{
  "model": "autoregressive pixel model",
  "dataset": "telescope images of galaxies (Galaxy Zoo DECaLS)",
  "train_examples": 44167,
  "image_size": 20,
  "horizontal_flip": true,
  "levels_per_channel": 8,
  "vocab_size": 513,
  "arch": "transformer_decoder",
  "width": 384,
  "layers": 6,
  "norm": "layernorm",
  "norm_position": "pre",
  "activation": "geglu",
  "mlp_ratio": 3,
  "head_dim": 64,
  "fused_qkv": true,
  "bias": "all",
  "qk_norm": true,
  "parallel_block": false,
  "inner_norm": false,
  "positions": "learned",
  "tie_embeddings": true,
  "init": "kaiming_normal",
  "residual_init": "zero_last",
  "optimizer": "muon",
  "muon_scale": "original",
  "lr": 0.024,
  "momentum": 0.95,
  "nesterov": true,
  "orthogonalizer": "polar_express",
  "adamw_lr_other_params": 0.00074,
  "grad_clip": 1.0,
  "steps": 18000,
  "batch_size": 32,
  "epochs": 13.0,
  "lr_schedule": "wsd",
  "decay_fraction": 0.2,
  "final_lr_fraction": 0,
  "warmup_steps": 540,
  "weight_decay": 0.02,
  "adamw_weight_decay_other_params": 0.01
}
Rows from block 3 of a small autoregressive pixel model, named by matrix and row number. Rows with one number belong to one neuron. Each number is 500 + 50 x the weight over its row's rms, rounded and kept within 0 to 999. All counts start at 0. Numbers have three digits each. After the name is the row's rms in percent of the matrix's.
Before each neuron's rows are labels from the 100 images, of 14976, where the neuron reaches its largest size: "responds to" is what is common among them. Only what is clearly more common there than usual is listed. The data: telescope images of galaxies (Galaxy Zoo DECaLS). In brackets: how many of the 100.
# gate: MLP gate (model.blocks.3.mlp.gate.weight, 1152x384), inputs 77-153
# fc1: MLP up (model.blocks.3.mlp.fc1.weight, 1152x384), inputs 77-153
# fc2: MLP down (model.blocks.3.mlp.fc2.weight, 384x1152, transposed), outputs 77-153

responds to: roundness: cigar-shaped (35); edge-on disk: yes (31)
gate.47 127:473555442468445460474522477551402523519529559503528543504509453470529550469545536480522531439473460578464504542543490509522479448484444460557584550479555501521447511477413544455486513477499583561554534521414508483547566500588500557
fc1.47 129:543515575500439553503545447533380448551489533509533534582534468490455455528436471624487501539544549523491471526449411485475560424461564592478562397471516603480452495418529584545478552506445530608545490579507503500585540528442537517
fc2.47 126:550511568436506323433588553499484501601609439485507536452487574568565472502520398571545570537533578610444554564559512515442436560343512492555523522583495465543536388467540486528625541422492440508503538517522473459494438504501495508

responds to: spiral arms: yes (43)
gate.766 087:472466455496520506512368486444501500510454497518434569469557513473516453501572611411529512522544479455466531539533528458479430482619553537483570521483525529538505567616552471548474411453491506482511530565451463491430473435549610485
fc1.766 081:460559551558453519463608524427487517517554452482545387532526444530533534505446460479515613495572500488525468551531445596503490472419575425526494575504484463534554535524440489486507506478495522626488483526580413523468473505513450562
fc2.766 079:466492521452524465542569537489467497519460449386561445517566428537485434590423461596436409536502534516471445441476456470463420477573508535470538488504516496454487528430533580528573469558402491518469541515501462434568590529505455489

responds to: roundness: cigar-shaped (32)
gate.514 116:493476462439478418527427443468417518504481486531451504436531393464565617556469501496494498610447462465486503507502559431451493524460465556649499462437481509520521490509516580563514488506533501416428450521566478481552483473555508461
fc1.514 129:448561504488415499504497548563500528440390504411494524467452382458437512506433396495514514649481495548518460455541520481441414527565551558499544525483577488453431490532584555493495478574511544497492527469485459568516499437518465482
fc2.514 113:523496485444549542473513497417482542379553467575548493604459564498549505548501626478496418531477445477468565531490529610464581553512522528506496545470402544594536568437544439571590440444418569504506539466452548533558427511530520415

responds to: roundness: cigar-shaped (32)
gate.583 111:480530515460586503476449427499427495461497515469469497500544517515521519530437469480571489435594590425500459507541513538590526542424493506514450564493350507596520481483522454525455447510496575590442486450520510503496515567423487447
fc1.583 106:465506471507437535442502380550434496466520392515394599518428550495521440452453538553435500510508564515450625482468411539517494482519475553548482475419527451502596487553478530587516530486514425489419494529548530545488450568503463559
fc2.583 103:438466568529489492483495510427503540511382408447497511581549452459541502490533527500460495500501438458447455449479483548542619448521546547501496521480416533558483489465422432483537552494575526562580505523445471493472465535495579493

responds to: edge-on disk: yes (30); roundness: cigar-shaped (27)
gate.700 073:509452502486501427466484532486509491492500413507459413404437468532467475507426426580482484525496518572398450530448490486535524531557509471413506566540519472391561502454497546498492528571603405464503436472466444532498558530499575565
fc1.700 074:573490524468480455404459535592359568510534458504563472433502454549459483538410474551470575513502528511430502575533462482486540551534535537577527512468468584534532581450587571523646507479438462527522489466487490520594488506429613546
fc2.700 069:448512423470501576490528473458576531427468465579490511448469458509454545509525443523395504441467582506531461419514508410592476461467492482566492473512556456475489477559395484462397505524536549460482508458426484427466469411485430483

responds to: edge-on disk: yes (25)
gate.168 095:527492579520392443543519499554535428516467441507465544510539526526499412413472404566541594446435541510526484534378492552513437513464504582569500489584571491506524476468487428504472403606483440414487473460444494497488562455506472503
fc1.168 093:413556511543524434555411390618544506551454572488441476496506455514549507514455545499481436535518372518527516504573417403464478512445521512476508474490387417459468472568500474407520500536569563504486501585550480565505487520493452451
fc2.168 084:520561552445494466547506528495514543456459462514570504482540592561534420474457509544441586532462622516510497561449576494435476516470391474534387529476540554415490558471487488481493424449593556492473482516447527539463490576558470459

responds to: shape: featured or disk (66); edge-on disk: no (57); spiral arms: yes (44)
gate.709 110:462467500610521482505477440504496507451501538560486510499452523542475618489494481556460516513488498557537483501495461481424513498506465510569490494450460472435553514447579505473415446581459438431447395539483463491471468421592585487
fc1.709 114:530567423473563524507597530415469526436431531456546512458466448489523501457487398566559482465486522580663449450529565424488448448481547521484517596508471479466538494492550500491529474471659559559525528515542510466451497456500555541
fc2.709 107:466497566547564495460504499553446546504564500489552429517526513449498437521555509520570476535482474524442447572528417461453462534568573465452485483508518382514476547482460446591519478418507370492543526554441541486478569529556472434

responds to: shape: featured or disk (61); edge-on disk: yes (37)
gate.436 096:442459580505462415474499515594491444514534467500446493463527579553451528497476468545523532398566542486427462492458558455574465616479432428441433520538460541476471562479516514504533453455516491553563498541533442557519488580459421469
fc1.436 094:599542505530572501406475498499612411605459431483551558422486436531516531549514505416589576523443540440473444506484488528501503537558472588601463548513540478493520569476483497537451539434466507417519513535422555493430466497472558418
fc2.436 092:434474476479562482442500553476547508456574551551494415623542429549518499531537540452502525494538376596486468504555467492576559478448507474398538364501499469367530394495494471495484494502489504487487501494487498463570526510489513590

responds to: edge-on disk: yes (47); roundness: cigar-shaped (27)
gate.314 096:518542473474429446453404512464521515473497529492534466496584575479609337441511485547510539551514551489506405531463569448611476463443525518482509476496528464553445420528522482461419522506517496491493534510433493491472522486452542563
fc1.314 092:472503506530525593565536479493415478451484494586488530366421408517450488434510537486590462573476474460537540467515489534473571435440445600479593511461473524510465502445457465461515385572450467520517440417465500497458500407396446494
fc2.314 094:486500530461548536530453499510585518512474520606507493586453531526517435596597502455480467489468569499468534483518465520447537543534467539457495517522549410472527472583530534442523540514500640463405495546530483469551519471488570490

responds to: roundness: round (46)
gate.192 101:498562565487644423456566487504516449454438501461544550630510621517509525501582563451482586564503537440438394525516528497438567483410419464604503512440512482412537419523460543493498410455542510617559526505511511470438515439468365549
fc1.192 092:513568552420418542512366488554443510493574590519533477510511556439487508566438531432553422442544386473524490490544497484530530514438523418554465483578508541476489529553431500442474456500578494483450511504460405452555531497392499536
fc2.192 099:455574520488548481443511482500469427478593441491535413551605482548587475511443548503484522565430472502420538502502473493445495404522503542577517540560509526420489541467479551537417469561422463502496569512508382486495464498519506506

responds to: edge-on disk: no (59); bar: no (34)
gate.57 120:463442441513589602625484453467559505448500522477528549445542530592463443559556469506542519463400575494394488522454478446452512540550471502566497512456410483522554475580473477461449536467401464498543487539540483504511543442444583528
fc1.57 131:525542449456399489481422514515458514517449526560494469539382503404544545444501452496571470511539448517568486472506519525513450502450496457415397534472563551389571560439529563597532553484572516460470463531573530488511473605548466518
fc2.57 127:511446455520435456485437440484516454589479476492486416501563484531517539548478472451458492443432570472554468464497472518548496473487574579450588546549500437511511547522433451409385562408492549531485492482483454533523532478576503438

responds to: roundness: round (45)
gate.692 081:502523604488504606442564503544533443488502460390546514572467548509476450446464524531492592568503543516550520488474505447396528512516452491557471459579364517490436481558556465489455511566453574558543576473414508446449446506449489492
fc1.692 099:495533518572428521524431571552462585475407502548426534464484424461502491417506442498463437517530541553379538568510575519497475496545468399487518518540479583579497491463456512522439499455491527484518488431432475536577469484479477543
fc2.692 088:495475421538578575443506390476509435413519499532374502571484517474498563505550627520541551516520508500435423470477525528555477473455515541579553562504562385471530456476581525425541439456509505402519517568554450566409506547436471451

responds to: spiral arms: yes (39)
gate.481 120:442463511472552550532543506446498536589467504536550491450470431382507426531535596475429521529541393466426580500543542482444508454495521503509534546493481506531442500443552480448518571499451557489512499504524462522490479494512476492
fc1.481 121:429498415537590491632457539540449479563505544520485490556543513566479526516524449514489461466548440390572588416564470520500486519536475522550511402521535494502414489511503471538498440420463511469442483522507551524472434568397506531
fc2.481 113:479466588553537535498545438478459528433420502494418621549571538510548535592503504466476544440528486496417561505563547502579602471426483501461565421487515527530500537399549432505536432507458565505518466449509571522575548485539468597

responds to: edge-on disk: yes (36)
gate.734 093:495482504467534425473517469436521470491486442509586485423486465368499463511539518483488532533536464505440501426579562500489429485488498492606487542517566463479574508529448478475460542514517525477453490442515464420466513438498480526
fc1.734 093:517530468543393682480509508468550510483558523517540426605561538535498509511595493492504523467446499505425420501471437506542483504508551490426501508367475515488478483630551505533512469488456508580471560416525490556498552491536531541
fc2.734 092:541561513454404338535518463535431451466440479590461508459445421533416489519460534593520464576463433556540511631502484517585446547490561468651501479509536554425548539516484504519454394571548515478501553577469516481522466533423511470

responds to: roundness: cigar-shaped (31)
gate.686 119:479570493482460467450437523537439409551472541474557519448512491513437520448525452441513516423484516556459494552415546508526532503501547522540460515472494556534463491534438471403498617541515585534507487526524456488588475603495399526
fc1.686 130:529571501442398479366418536482504436435498522577587516413564469530531428523569437494416568480423515457473546468513570385603580539531552536518451520496461424602461565481427495472480512450541447492552456497455439516540473544479498554
fc2.686 117:583541432514578406463595458553521491515473497550472535515561437529518479586419480542437623514531484456554449518473537507437490520468491509474470534432495376579512451451445508442458558479514452509480408536513570531389510482463508463

responds to: edge-on disk: yes (45); roundness: cigar-shaped (33)
gate.569 109:528512516471510492542567465455495464498470502532499510454477457447519512453458451541480494508533488493619547558504451584467506457457574583488505446415352564483529480490395516514617467514445503590510503565488465463453524555457460539
fc1.569 121:500387532462553474512433536507505383636477487389537551527365470507543478603592560459479457479595524550442559465504568513511527427543477415433467481534589481460485463541503444550473531490604524444477545507578535479543536456442485528
fc2.569 112:466441545494472547510555484594486479520483541500510450573470431568401552521484604472563520504461470495571454565525401552468513428429477540490519464465492469446480513580585577504494466506563535461421473562433544483607536477460525452

responds to: edge-on disk: no (69); shape: featured or disk (69); spiral arms: yes (56)
gate.232 129:505533521570534539390456417385516493414524561576494531420500472550519416434469490431491521517482486464435416506483500424542605484506526545568593538440450503594528482579440552494559455548493519412472459451473522506541476447516512505
fc1.232 136:520354473440528472439457480607537518525540505489463524509600473458449465464547494497544510471536516531509531523455553535552495550454487461365436341481548500483520492518534519521571509491458443564515504480488457508453541550456502525
fc2.232 129:455442515519470557544492482459501515444460435541485420606521430442556413422528542577493416565531511411407529500472506507476484463472568543438553518489562481486578566552521480510480541541420526492421454568502550530435510420546557452

responds to: roundness: round (48)
gate.718 092:522451459439556572428437475561387477488413476485492557566588514444433491497483549519566478512497471477508494540454495455441618447538520499487516475507471499454396482569435403562541488515583527529588501539534635461509473515511580580
fc1.718 091:486424492625427476455343535433467570438447517482545529487424539519479396472481473525481559503519554447478570551485483539524549508451562501542436444554607476570496456473417502543447513535479518510540544528502484550497470552485502502
fc2.718 086:428462596475531535494535441578433556535439414605571504478564442440545529627478532564549497489518571576506455438534530589508602531592645476478500512580416521514406503566540543499543495389409477456529479463454492385529661496471512477

responds to: roundness: cigar-shaped (34)
gate.402 101:458542534573567464547529408495614447538458506536527476463425588486443471529539563475507548516447530441483450469445486508479503507492474489651571516417469485519410471482502555563531384462432520519522360617514486517507523504541563510
fc1.402 103:626446565457492494597417524428415458518475473444442449540596517453542403490519483563502476499546495568412435547426443518544431492517465522537585510433535552559491564486490507584524482484499527496492444564501554487487502417497480488
fc2.402 105:507540484464447510541416538510437536529499485443496582465471425511459592421526534547374463509437430454505517520533510513549437538470502497494443501546363515424546438485473472475486509501541514469462498407494530441422501446490617479

responds to: roundness: cigar-shaped (34)
gate.422 104:498531512458455456443483518554504577527494586507444461460556486498619531453563484480435554487559540464497508461520522534506456469530506499481525486515544555498497560557618477543466515421486537471542502565459519512434426492440484500
fc1.422 105:516537507560553522525532492450481436507476507449579457502423541418427438611436574464525519485490558569512434595465451502473542551501437390497415569497483451488432498437475529550565529604495438552423431505578484478513511510502534595
fc2.422 101:479554486530592522477511527561553516482539475537442476378534456514404484403519522604539504467504463516526520553481500414511478527545437534582497404477509446563491519603495496480510460430513563491469519509518477551456479442442503410

responds to: edge-on disk: yes (45); roundness: cigar-shaped (35)
gate.412 105:482526490454578470529470464476385601520567500535482523519525480471520509518538538498508445450542544476516542494481537518528561468621491484451480505471482527427469452462524557507489447399549615366504514454466526501408468539499565479
fc1.412 101:533421518526523485498537495526478425475489525504518498530491454476596480549546472526521510545557446443565451524496484493475478597505456386510513416496476484492592501527468500534567480555497442505541499596478470563503459514652499414
fc2.412 105:392605431410487503506407505430532565516512455440518467502469431481508502522502501470506488516539530599507476507515485480448557559593554502551482538617580538507585444549495461456514490486500517510512514409600483426506463525513557478

responds to: edge-on disk: yes (30); roundness: cigar-shaped (28)
gate.74 093:560464569440547571570551592491457510602415407540515559457487409480521546598458548578514468511361477475478485517489504490480418490513438437555486526469502487523522523548513551488418465442463541452506523508472554518514465498427472463
fc1.74 090:451442558586487537448424563572489496371513471471478473490605556491474556518505498492444486447542568452540520460522480411435468474446598465493495502463511513496449437558422570419488449515489496527632468398504556480409424563465518517
fc2.74 087:503362506459526559463498364510524506470526429518358548432539465511414523491440515516482486565529522552532470508478514522571495461493433562497525549488513538465442559497549564528513405461568412411469397457417458470467577490473443460

responds to: roundness: cigar-shaped (36); edge-on disk: yes (32)
gate.261 099:417490485511411580476536542539454520451483581443438553526531464486456516638481495513503536372475440514412576550433545533550511432566516474490562491524530459474502575464518402528557483516541515549482493553501368551474423534535533471
fc1.261 099:504557431564453461525560445531466562497425540468532521495466533470497495468453561481478592477597455400488510569468530468572459512481623491388412532445475558477432461460504453548418601423504513496509529543510437510450461562478523525
fc2.261 100:503496588500505482486461401505469434466476562540475510422516539616549521505532423563452453558514508519561461446576423596467460513484453593460616532486515452407480542482375510482527414541457477504475480539512474392542546374523406517

responds to: edge-on disk: no (52); spiral arms: yes (46)
gate.142 135:680424542494550558535469504510506537447548573519549486510477463472471512486490424511482476428462588512539493445450505448532481475465543477485550411521488418568547423478582540584619519610570509557498416511520541489491481413465459541
fc1.142 139:615423533476527530501450434503418545410554525617516500562455532505504522457506472553453537456510542541558586510471564363455511506436513510514611401525401474541484390502441554568579550606567513513462421503510498514517462520433483476
fc2.142 128:498533528522519521453534566566507377587442480401492516467524535553427548543566597523483499599477440480498495467513441564411483417508564389551525473496468465422437542487544454458482608565467584591419475568498445456474475508433483418

responds to: spiral arms: yes (39)
gate.157 096:494512415508534544565470454488522579586571411504495558469494450420565468465544550418480487498554498511609532592514522495484597480499505483537494467455541474503517547382543573579454473429508556543469512569455438504552485480478546483
fc1.157 090:459488498520461491467509515532457497570515426421445504466559501516502595347521517542455465497606454443466558578510534472518530544523559576523496526477569446465458511455511526602453461486575496656514511506471528557474481600479447529
fc2.157 091:426497523531462514483537532556485467539469599466469507552556515494559488432501534490608447503523487510576509561439490442517536527495439444583472536534606520542405530456412486535539435557507568483455515564467492488541548463521622497

responds to: roundness: cigar-shaped (38); edge-on disk: yes (37)
gate.136 103:456471461418598438480606559491500552494585442508540512492522506520545547384494436430471484475571437532517557542506503489516460562447498502487497459511496462499583454505562531544508516463502557498498557509471511483585503603567558472
fc1.136 098:544524433524473511479367495505447516524502476473547504527413454566538486590539465497489511462540544415444435440459471444591462510506535428534482548421468587585567519517462413448512525453500483551520451382487550497498411539540544465
fc2.136 097:523567433469517538595496488495561495504493480475550465479533414564377509493568517493453450505387437537502636487375603376562448536493450509595502427457450495557578506474572476550448439522584558414501482450496541562554460475556505495

responds to: edge-on disk: yes (25); roundness: cigar-shaped (25)
gate.126 111:502421552488493493454484545537524514507492547481552461447459472489448469477434485514496543488489476537469526511552563465531496501428465589471524419570381530368516553493506430613571533540484440543566605534461524626553520522482513548
fc1.126 109:557538524587504431516441502512477565511530541540530488499514423504419484466552491500458533373524509491518465485583447542425556497602561476517493509539451515478489531448430408500578448475507472491556520434470536485479458542554503456
fc2.126 108:467497543533522557506449558491449494541509592464508487514547496516590394572494479484527471546526500454498518483515408497506485449487501478356520504425505522453409443483527502522516472466474382456502542566496544534561489472530433613

responds to: spiral arms: yes (40)
gate.463 115:484436537579479426494466548505469399620425526516507509463443406514506505525520522500368579510610508544517455506628466531442460419506481494544521502501501454531530535519528522410536456544492490477513467555536518434496449506473510548
fc1.463 122:459502442656479481556440552462474478522485470500432491572566504553468424539497489503491467528548437619499525561522507576490552511428533466502393419489541440584524503514455476480507435526465526488490466457534548552529468536481460516
fc2.463 113:405485557520475488399573532490531462483549512523566554356479494541513398389502617480465481499499509470588539542568458451466446443516441536416575480487519550537509511519608369521466486565439440470495528423507532374515507476552552480

responds to: roundness: round (41)
gate.601 117:485502576580442516607459434550501445509488520470520439550513523591520496453467504621479540554482443555408373493456480465485603537470509525492615462568570545540488491537514516591463458563407539440525542480558519483514520505560532482
fc1.601 093:490484577498467593451488381508536538498420429546515497557583504439571508518407500390441465512456485564486506529589465544569495522453453556598513520530561582567559533531524428485497476554467512497433518510450525466552532532437477460
fc2.601 103:512495521470541447537564523525518577480556588561480514515484488512479548614554501451462486468535455544528546481476508475454506492493503402484516506439481480561515480461434503470466450483550547552531426483520400503527471532483477434

responds to: edge-on disk: yes (25)
gate.119 104:503537491490480460474572499501479561458490523511516463500513552507436477539495418520432438505516506488461504483511520520466479593534494565602540447522475425437553499505531493474451626478447654445529522508494463515447534573506474536
fc1.119 095:531461432562410555450431529446528552509513476553459452517496421531501549546513480429472519426500453586508401476534541583508485525471562524552546452415559543502499563553556469465461472566507518476489446584497424494505511502449480475
fc2.119 094:438546532450508399485518391507471462566493417512488451515483510497490543526482452536504485493512590466481522448459483577551441480488466489328502590517437416528505447515508515481478467459520559509491572494492520571521478565472539446

responds to: edge-on disk: no (53); bulge size: moderate (27)
gate.561 085:529554623532522441446446419452503450450388498564383494423493482488565483534537486477441516530482453508535507617594514438624451584436464492443491560456472518534449502516491505516394513495528457456540454397462556400583534614448513504
fc1.561 087:414467599523452538506480531473480538463429469455482511491485506466435530520504461477526510525469541614551570518572468560442585456500543503466521525406440534485449436517563522526461449573411484504437591454482417480511468582527576576
fc2.561 086:570620471535552508520429504583511516403544387540470535508439517504519492508535444570472475431441577456503466566441516461461400496431506550487447549515528423572497503425470435505417491538512471532540460505534528519555534480509498476

responds to: edge-on disk: yes (31)
gate.297 124:527489540419433528566451539503444460533519476533476450598525501535548558435563502566477479463567530597574570536484487428527462559508406442502533476517514404381527503443573477473498513472494551494411502522538567538481514489464428516
fc1.297 135:436496488508509585480480515463605512511587493540489514446528503600406523482562554542500495431429571570568478498586552595486596508470540604456536479540443447451508492503502427438427424464516439537520507499480526434565521487476572536
fc2.297 124:514491511385544560502611638453480488555531478467546536567484528537463457544580496544418410496448543442459495519444500516499485502499527509444498468539509414570559487555544438493535491407531507552518532573435627502522479496489536484

responds to: roundness: cigar-shaped (25)
gate.633 090:514488565435532574501442550444477466452416500470511495516517498541451590543512569489564468421504480556552519546513526450464478543461461511533515550487430435453451546444485496457579453540410417491529559482574455543597456556425393492
fc1.633 088:543452498644533592573401503453512493476500464504490448471515464435573484505459583521371416396493543477417494501451481464482563557454572501589464495473518440481566468555455526553438438417566514522462447533446519574457452541566456583
fc2.633 085:486470505499448489598453534460498424554512499434518638467534442465425512465445433438516584577529416478504492455524533484431441530537441411383420484482346466575553524490533471520481386449504511501568547435581472512486578465439472528

responds to: spiral arms: yes (42)
gate.736 089:423479504418529539529433469528450510518489458534482471563487420610534494475487408539465462555543533516592480554562450540458464542550474463461548455435577495417474414504404549464428570400496517562398558517550494467509497561566555370
fc1.736 086:472424546427413526517468530503568434504479521532486433453524437430571552463496513605505528530414479477523438517472432422444581501513438487550493418549500487417512507539621509523561434540465515465538448471525502419418407561448576556
fc2.736 086:603432488509355432550456514599512564572481550438514484524493421468468488476584515452486411501517446460458451429559503546523463489520521492468460506431530601511570450581479560549446447494492427641473532464520511462564553519439554393

responds to: shape: featured or disk (60); edge-on disk: no (58); spiral arms: yes (48)
gate.607 120:442516529506487547478452463542515526488494489511529517485472445485554474464476426435501501489495502539526450568527521494506392553567516503525539456555466496473503467452463523416566541520482521451465508489500570496492485454529512548
fc1.607 117:513483575512541506563550569437470443457423512546407494518510571570467469471543520485526426391532486509401539520453499536474474488541505530467505444524460486449611559470602516503507416524365520576629424596462490570490539626457465465
fc2.607 123:447552469447544508490524502508449456462463480589419481459436437540434500535484510595567499446519453534631494504536528424492522414418454581528497517544495468483432442489581559549530511516409508528512575494515417507499489495519539490

responds to: edge-on disk: yes (27)
gate.403 036:459459548517488469419444524523508523516513526420645436525503465517470564483482326536404486600503581507470471522515528565521519489424440434390419459512542546527483536492534547526506605551477525479553457503518479417420432433470513522
fc1.403 038:508542485512545516518552430461475512512468450571363539529523544494560441536564616498543554437515386496530589483472433459497499494567544596564597517503466437475457483474496464473485376506439462560470536558522494488605519576497553528
fc2.403 038:526454520557575382478552486508467551458537474534555417572493496496486508486576513548483525567457428464535512453520534546535447536501589413517515470451489500506536455485593479481502458479558552483396521407482436484434499604474417473

responds to: roundness: cigar-shaped (25)
gate.275 107:550572526489477474502440486501484571508510562488345461425483577579483501388500457518530442413561527584467393454498513567557540540440561513495484527512445554447439520613478477459566511477485496545495433577555502457493561526454556533
fc1.275 100:481515561517543496448475605456450576496518593418485499479615571561468466553444475443508475490384430476578530481503543505523443557389501482423495436453568568547469569435386523478483562508479517534464584458560549445544585502494550508
fc2.275 099:513529463545627450503486474623578473524468506474539575529542558443534562405594480553451459473548599489496496495575470438519436435520522486497500480488479484485470460594464461596599539505506517476493581478536457554553514467499511509

responds to: roundness: round (43)
gate.95 097:516424589456426462510481567583545441472466501477511497567533499445513472488411605536493487387546504448538463560428491545454484473641577480556556521505565493390610518487533524495421443571593456452521460474492462486413530473519464530
fc1.95 095:527600473468465530479482445491440538547463462482413491439466491452556439517542549485467451497546587480409548439533521483574467458443527464464434415455516573591475524472531489534562511498437560611479581602493491482588448588604466570
fc2.95 105:539542450562430473512562386524513556508552537549556471565500511483493516437458455501556544438510476451545490497417499477476533501484533467574511509497475437440514546491493523439426505502536522400452423463494482552488580530536568528

responds to: edge-on disk: yes (39); roundness: cigar-shaped (37)
gate.707 103:621497562563493495512433458569530470472461516476494517467472494527440557537506484523526525538502541596558544537508549477512526566552452553536564601543490454475494422483513512453523533480581581411477424463415438571404471436465484438
fc1.707 096:451452471450523554516436437537559525530523493584598477516462540515489434486448463503483435459484472464490461532526534522471511429462580451491507563480469495468545496471440497587503425561453501486420580475489460556522526481469540577
fc2.707 105:511538515423531417454452566520384448531529520420454458512496549570532480477488475526483610509431559420487583473491530468525452537476653548515479465523437502542505513552613501617542361495453517577488514552534473540467482517480475476

responds to: roundness: round (41)
gate.4 116:579482483491453546482456494505526476578495547401549505471518489478514541468530484576486495421528499577501419450538578553484508515542470487593502432500455490550435488470518534468462538479606581550510470445615542589461409487514509563
fc1.4 110:435512598650478497573475619530466478486570526518429610555437444510525560480493514400544495518563457479559468595477470499498451477521516517431544514463544418441385534588501431580522438556497526489487540486453501445436507508570484532
fc2.4 115:532450470433442420473458474438505470501515625462508419516456484462463461583537437544467474635508604529433496465589491499492513439550652478483518589516483458499517480438516555494419576558508553578472519441521472511506584365447509492

responds to: roundness: cigar-shaped (25)
gate.509 120:461474609506483533510550455488524574357506499440558457470482467467533461523367504479510491453467440510593489456546507595517513479494523503508416457491483511615490515600492576434469538488577478529522430496462446537486554475498533515
fc1.509 122:538478546486480500431445514491447493600466502497560558593469455472452433524445407491445488527477567370489517434512529454518549503538520454389502486564497504488637537534440450514547592440542570543502530480462501489490387572521516501
fc2.509 119:486508522469499517570568517537511513386544528514444411546517467489442498519495526447429459504428528586672525509543511523529551461509389471522474492449536517501480498455488549499445532579544438502501521418474500513492516465531508476

responds to: edge-on disk: no (58); bar: no (34)
gate.534 103:440509438468619513451494399473368574494482584464532590454452480559511523550551506566463462492422545575553497400531486593550524414506562534521474486545545477561494508538450541519553490450529478424541461585442424460513483556497518491
fc1.534 106:505469465458521579412430491528536463540515562574574534565501516629398526558535438462552533348519559521447461471483418477504477485585484554440431494593444535420591466490461443518454544511520457503536535619539564455484406449493544488
fc2.534 111:450510606581531491452464476447510474489487383412541505500454477554565542499522358477480437459555457463505544524599529569513511569517452498528593509429545436625541515577474522454584429452595473532498425489441471519438469519556444431

responds to: edge-on disk: yes (28)
gate.519 102:534544574574469338533538465524553495549504475476504473496599549535433390469399454536533535560432470526493505447424525538515460519455560570552570560555506446596514506471499419572451429543436427534451509471473471485440535519519542534
fc1.519 098:480497487548474536612472440536492505598369593533426518465400465510584468500487508557530499474551406491455555478535421429449446559520515489504542514486392510488460448508543500456561474488566587515587476611568495515546397524500437491
fc2.519 092:535485491475510439520511553550528566508516432534543613479444576476473376476469493492471509489472602465473553536449610525559475533537456480587433455484577457492462499531530463550561357522583537497563517453412574572472514546495514512

responds to: spiral arms: yes (41)
gate.240 098:521510615601438492552459473417586484505547414505556510535517410569489533403473428527512525525538547381518444420512447468567466473466507441528460506537487465372490514515405506532459466509485498499524538486504469544535544526502495516
fc1.240 099:383538542522411531447486508402541447424533444518557482583521462473491553538469468577449576539485517422518511485449475432561534515455500485531402558508457520397462574523403518518521521509387499507437504472481442604570491440456510470
fc2.240 102:492424513499537639445546477522466498489547513434505551523616478471570386492459527538487473539501568445533543508503483532516490498441471399479594585532407471473461515501508467479590461489453467497462541517448440449487548504463429547

responds to: roundness: round (50)
gate.453 103:448447577454448569398550501543572502512426567549489457489497419551451519523469560500510440490464525620527517494511415500497522493477482502534426480563421463494629527579577493538570510403396540553537453391628493490555515509496471556
fc1.453 101:534477492467483537509408391570427452502444604553502507587517464490479594622548499528528476469452552582593585488449555524500481483441618489455464562516480485568580519465540470460537370446507489504528448424463491523540496523447437451
fc2.453 105:597601512584482486499481444511464496573568536458412529465516482500524486552382402477489508449548487454394468462552503496545519475526507453552543467448463518540541493493470547571436520424544487491565604433532538566510423533544496509

responds to: roundness: cigar-shaped (26)
gate.5 081:440557588468509504618439493494452460408395545445448585528513435449520582456502486516547482538475475534480483531508504520485496485497546534561565397435429448446468491487495513456465556497488398534568484483471458581474525500483495448
fc1.5 084:545564460523480486409472539540523517510487444390473492480472442537488504464448502494527478593439507486540569472562490458454533516450513552523518444505510528492471505518571478487511531402629471433435420498402453460542517514477450543
fc2.5 079:447500531479528444503595485542523440512501421489542483530429611486390461550485521545445460520461503382557556386560545496555476459490418453578462538549474491495472443537549532563483449452576473438484497453602558538494484520427441491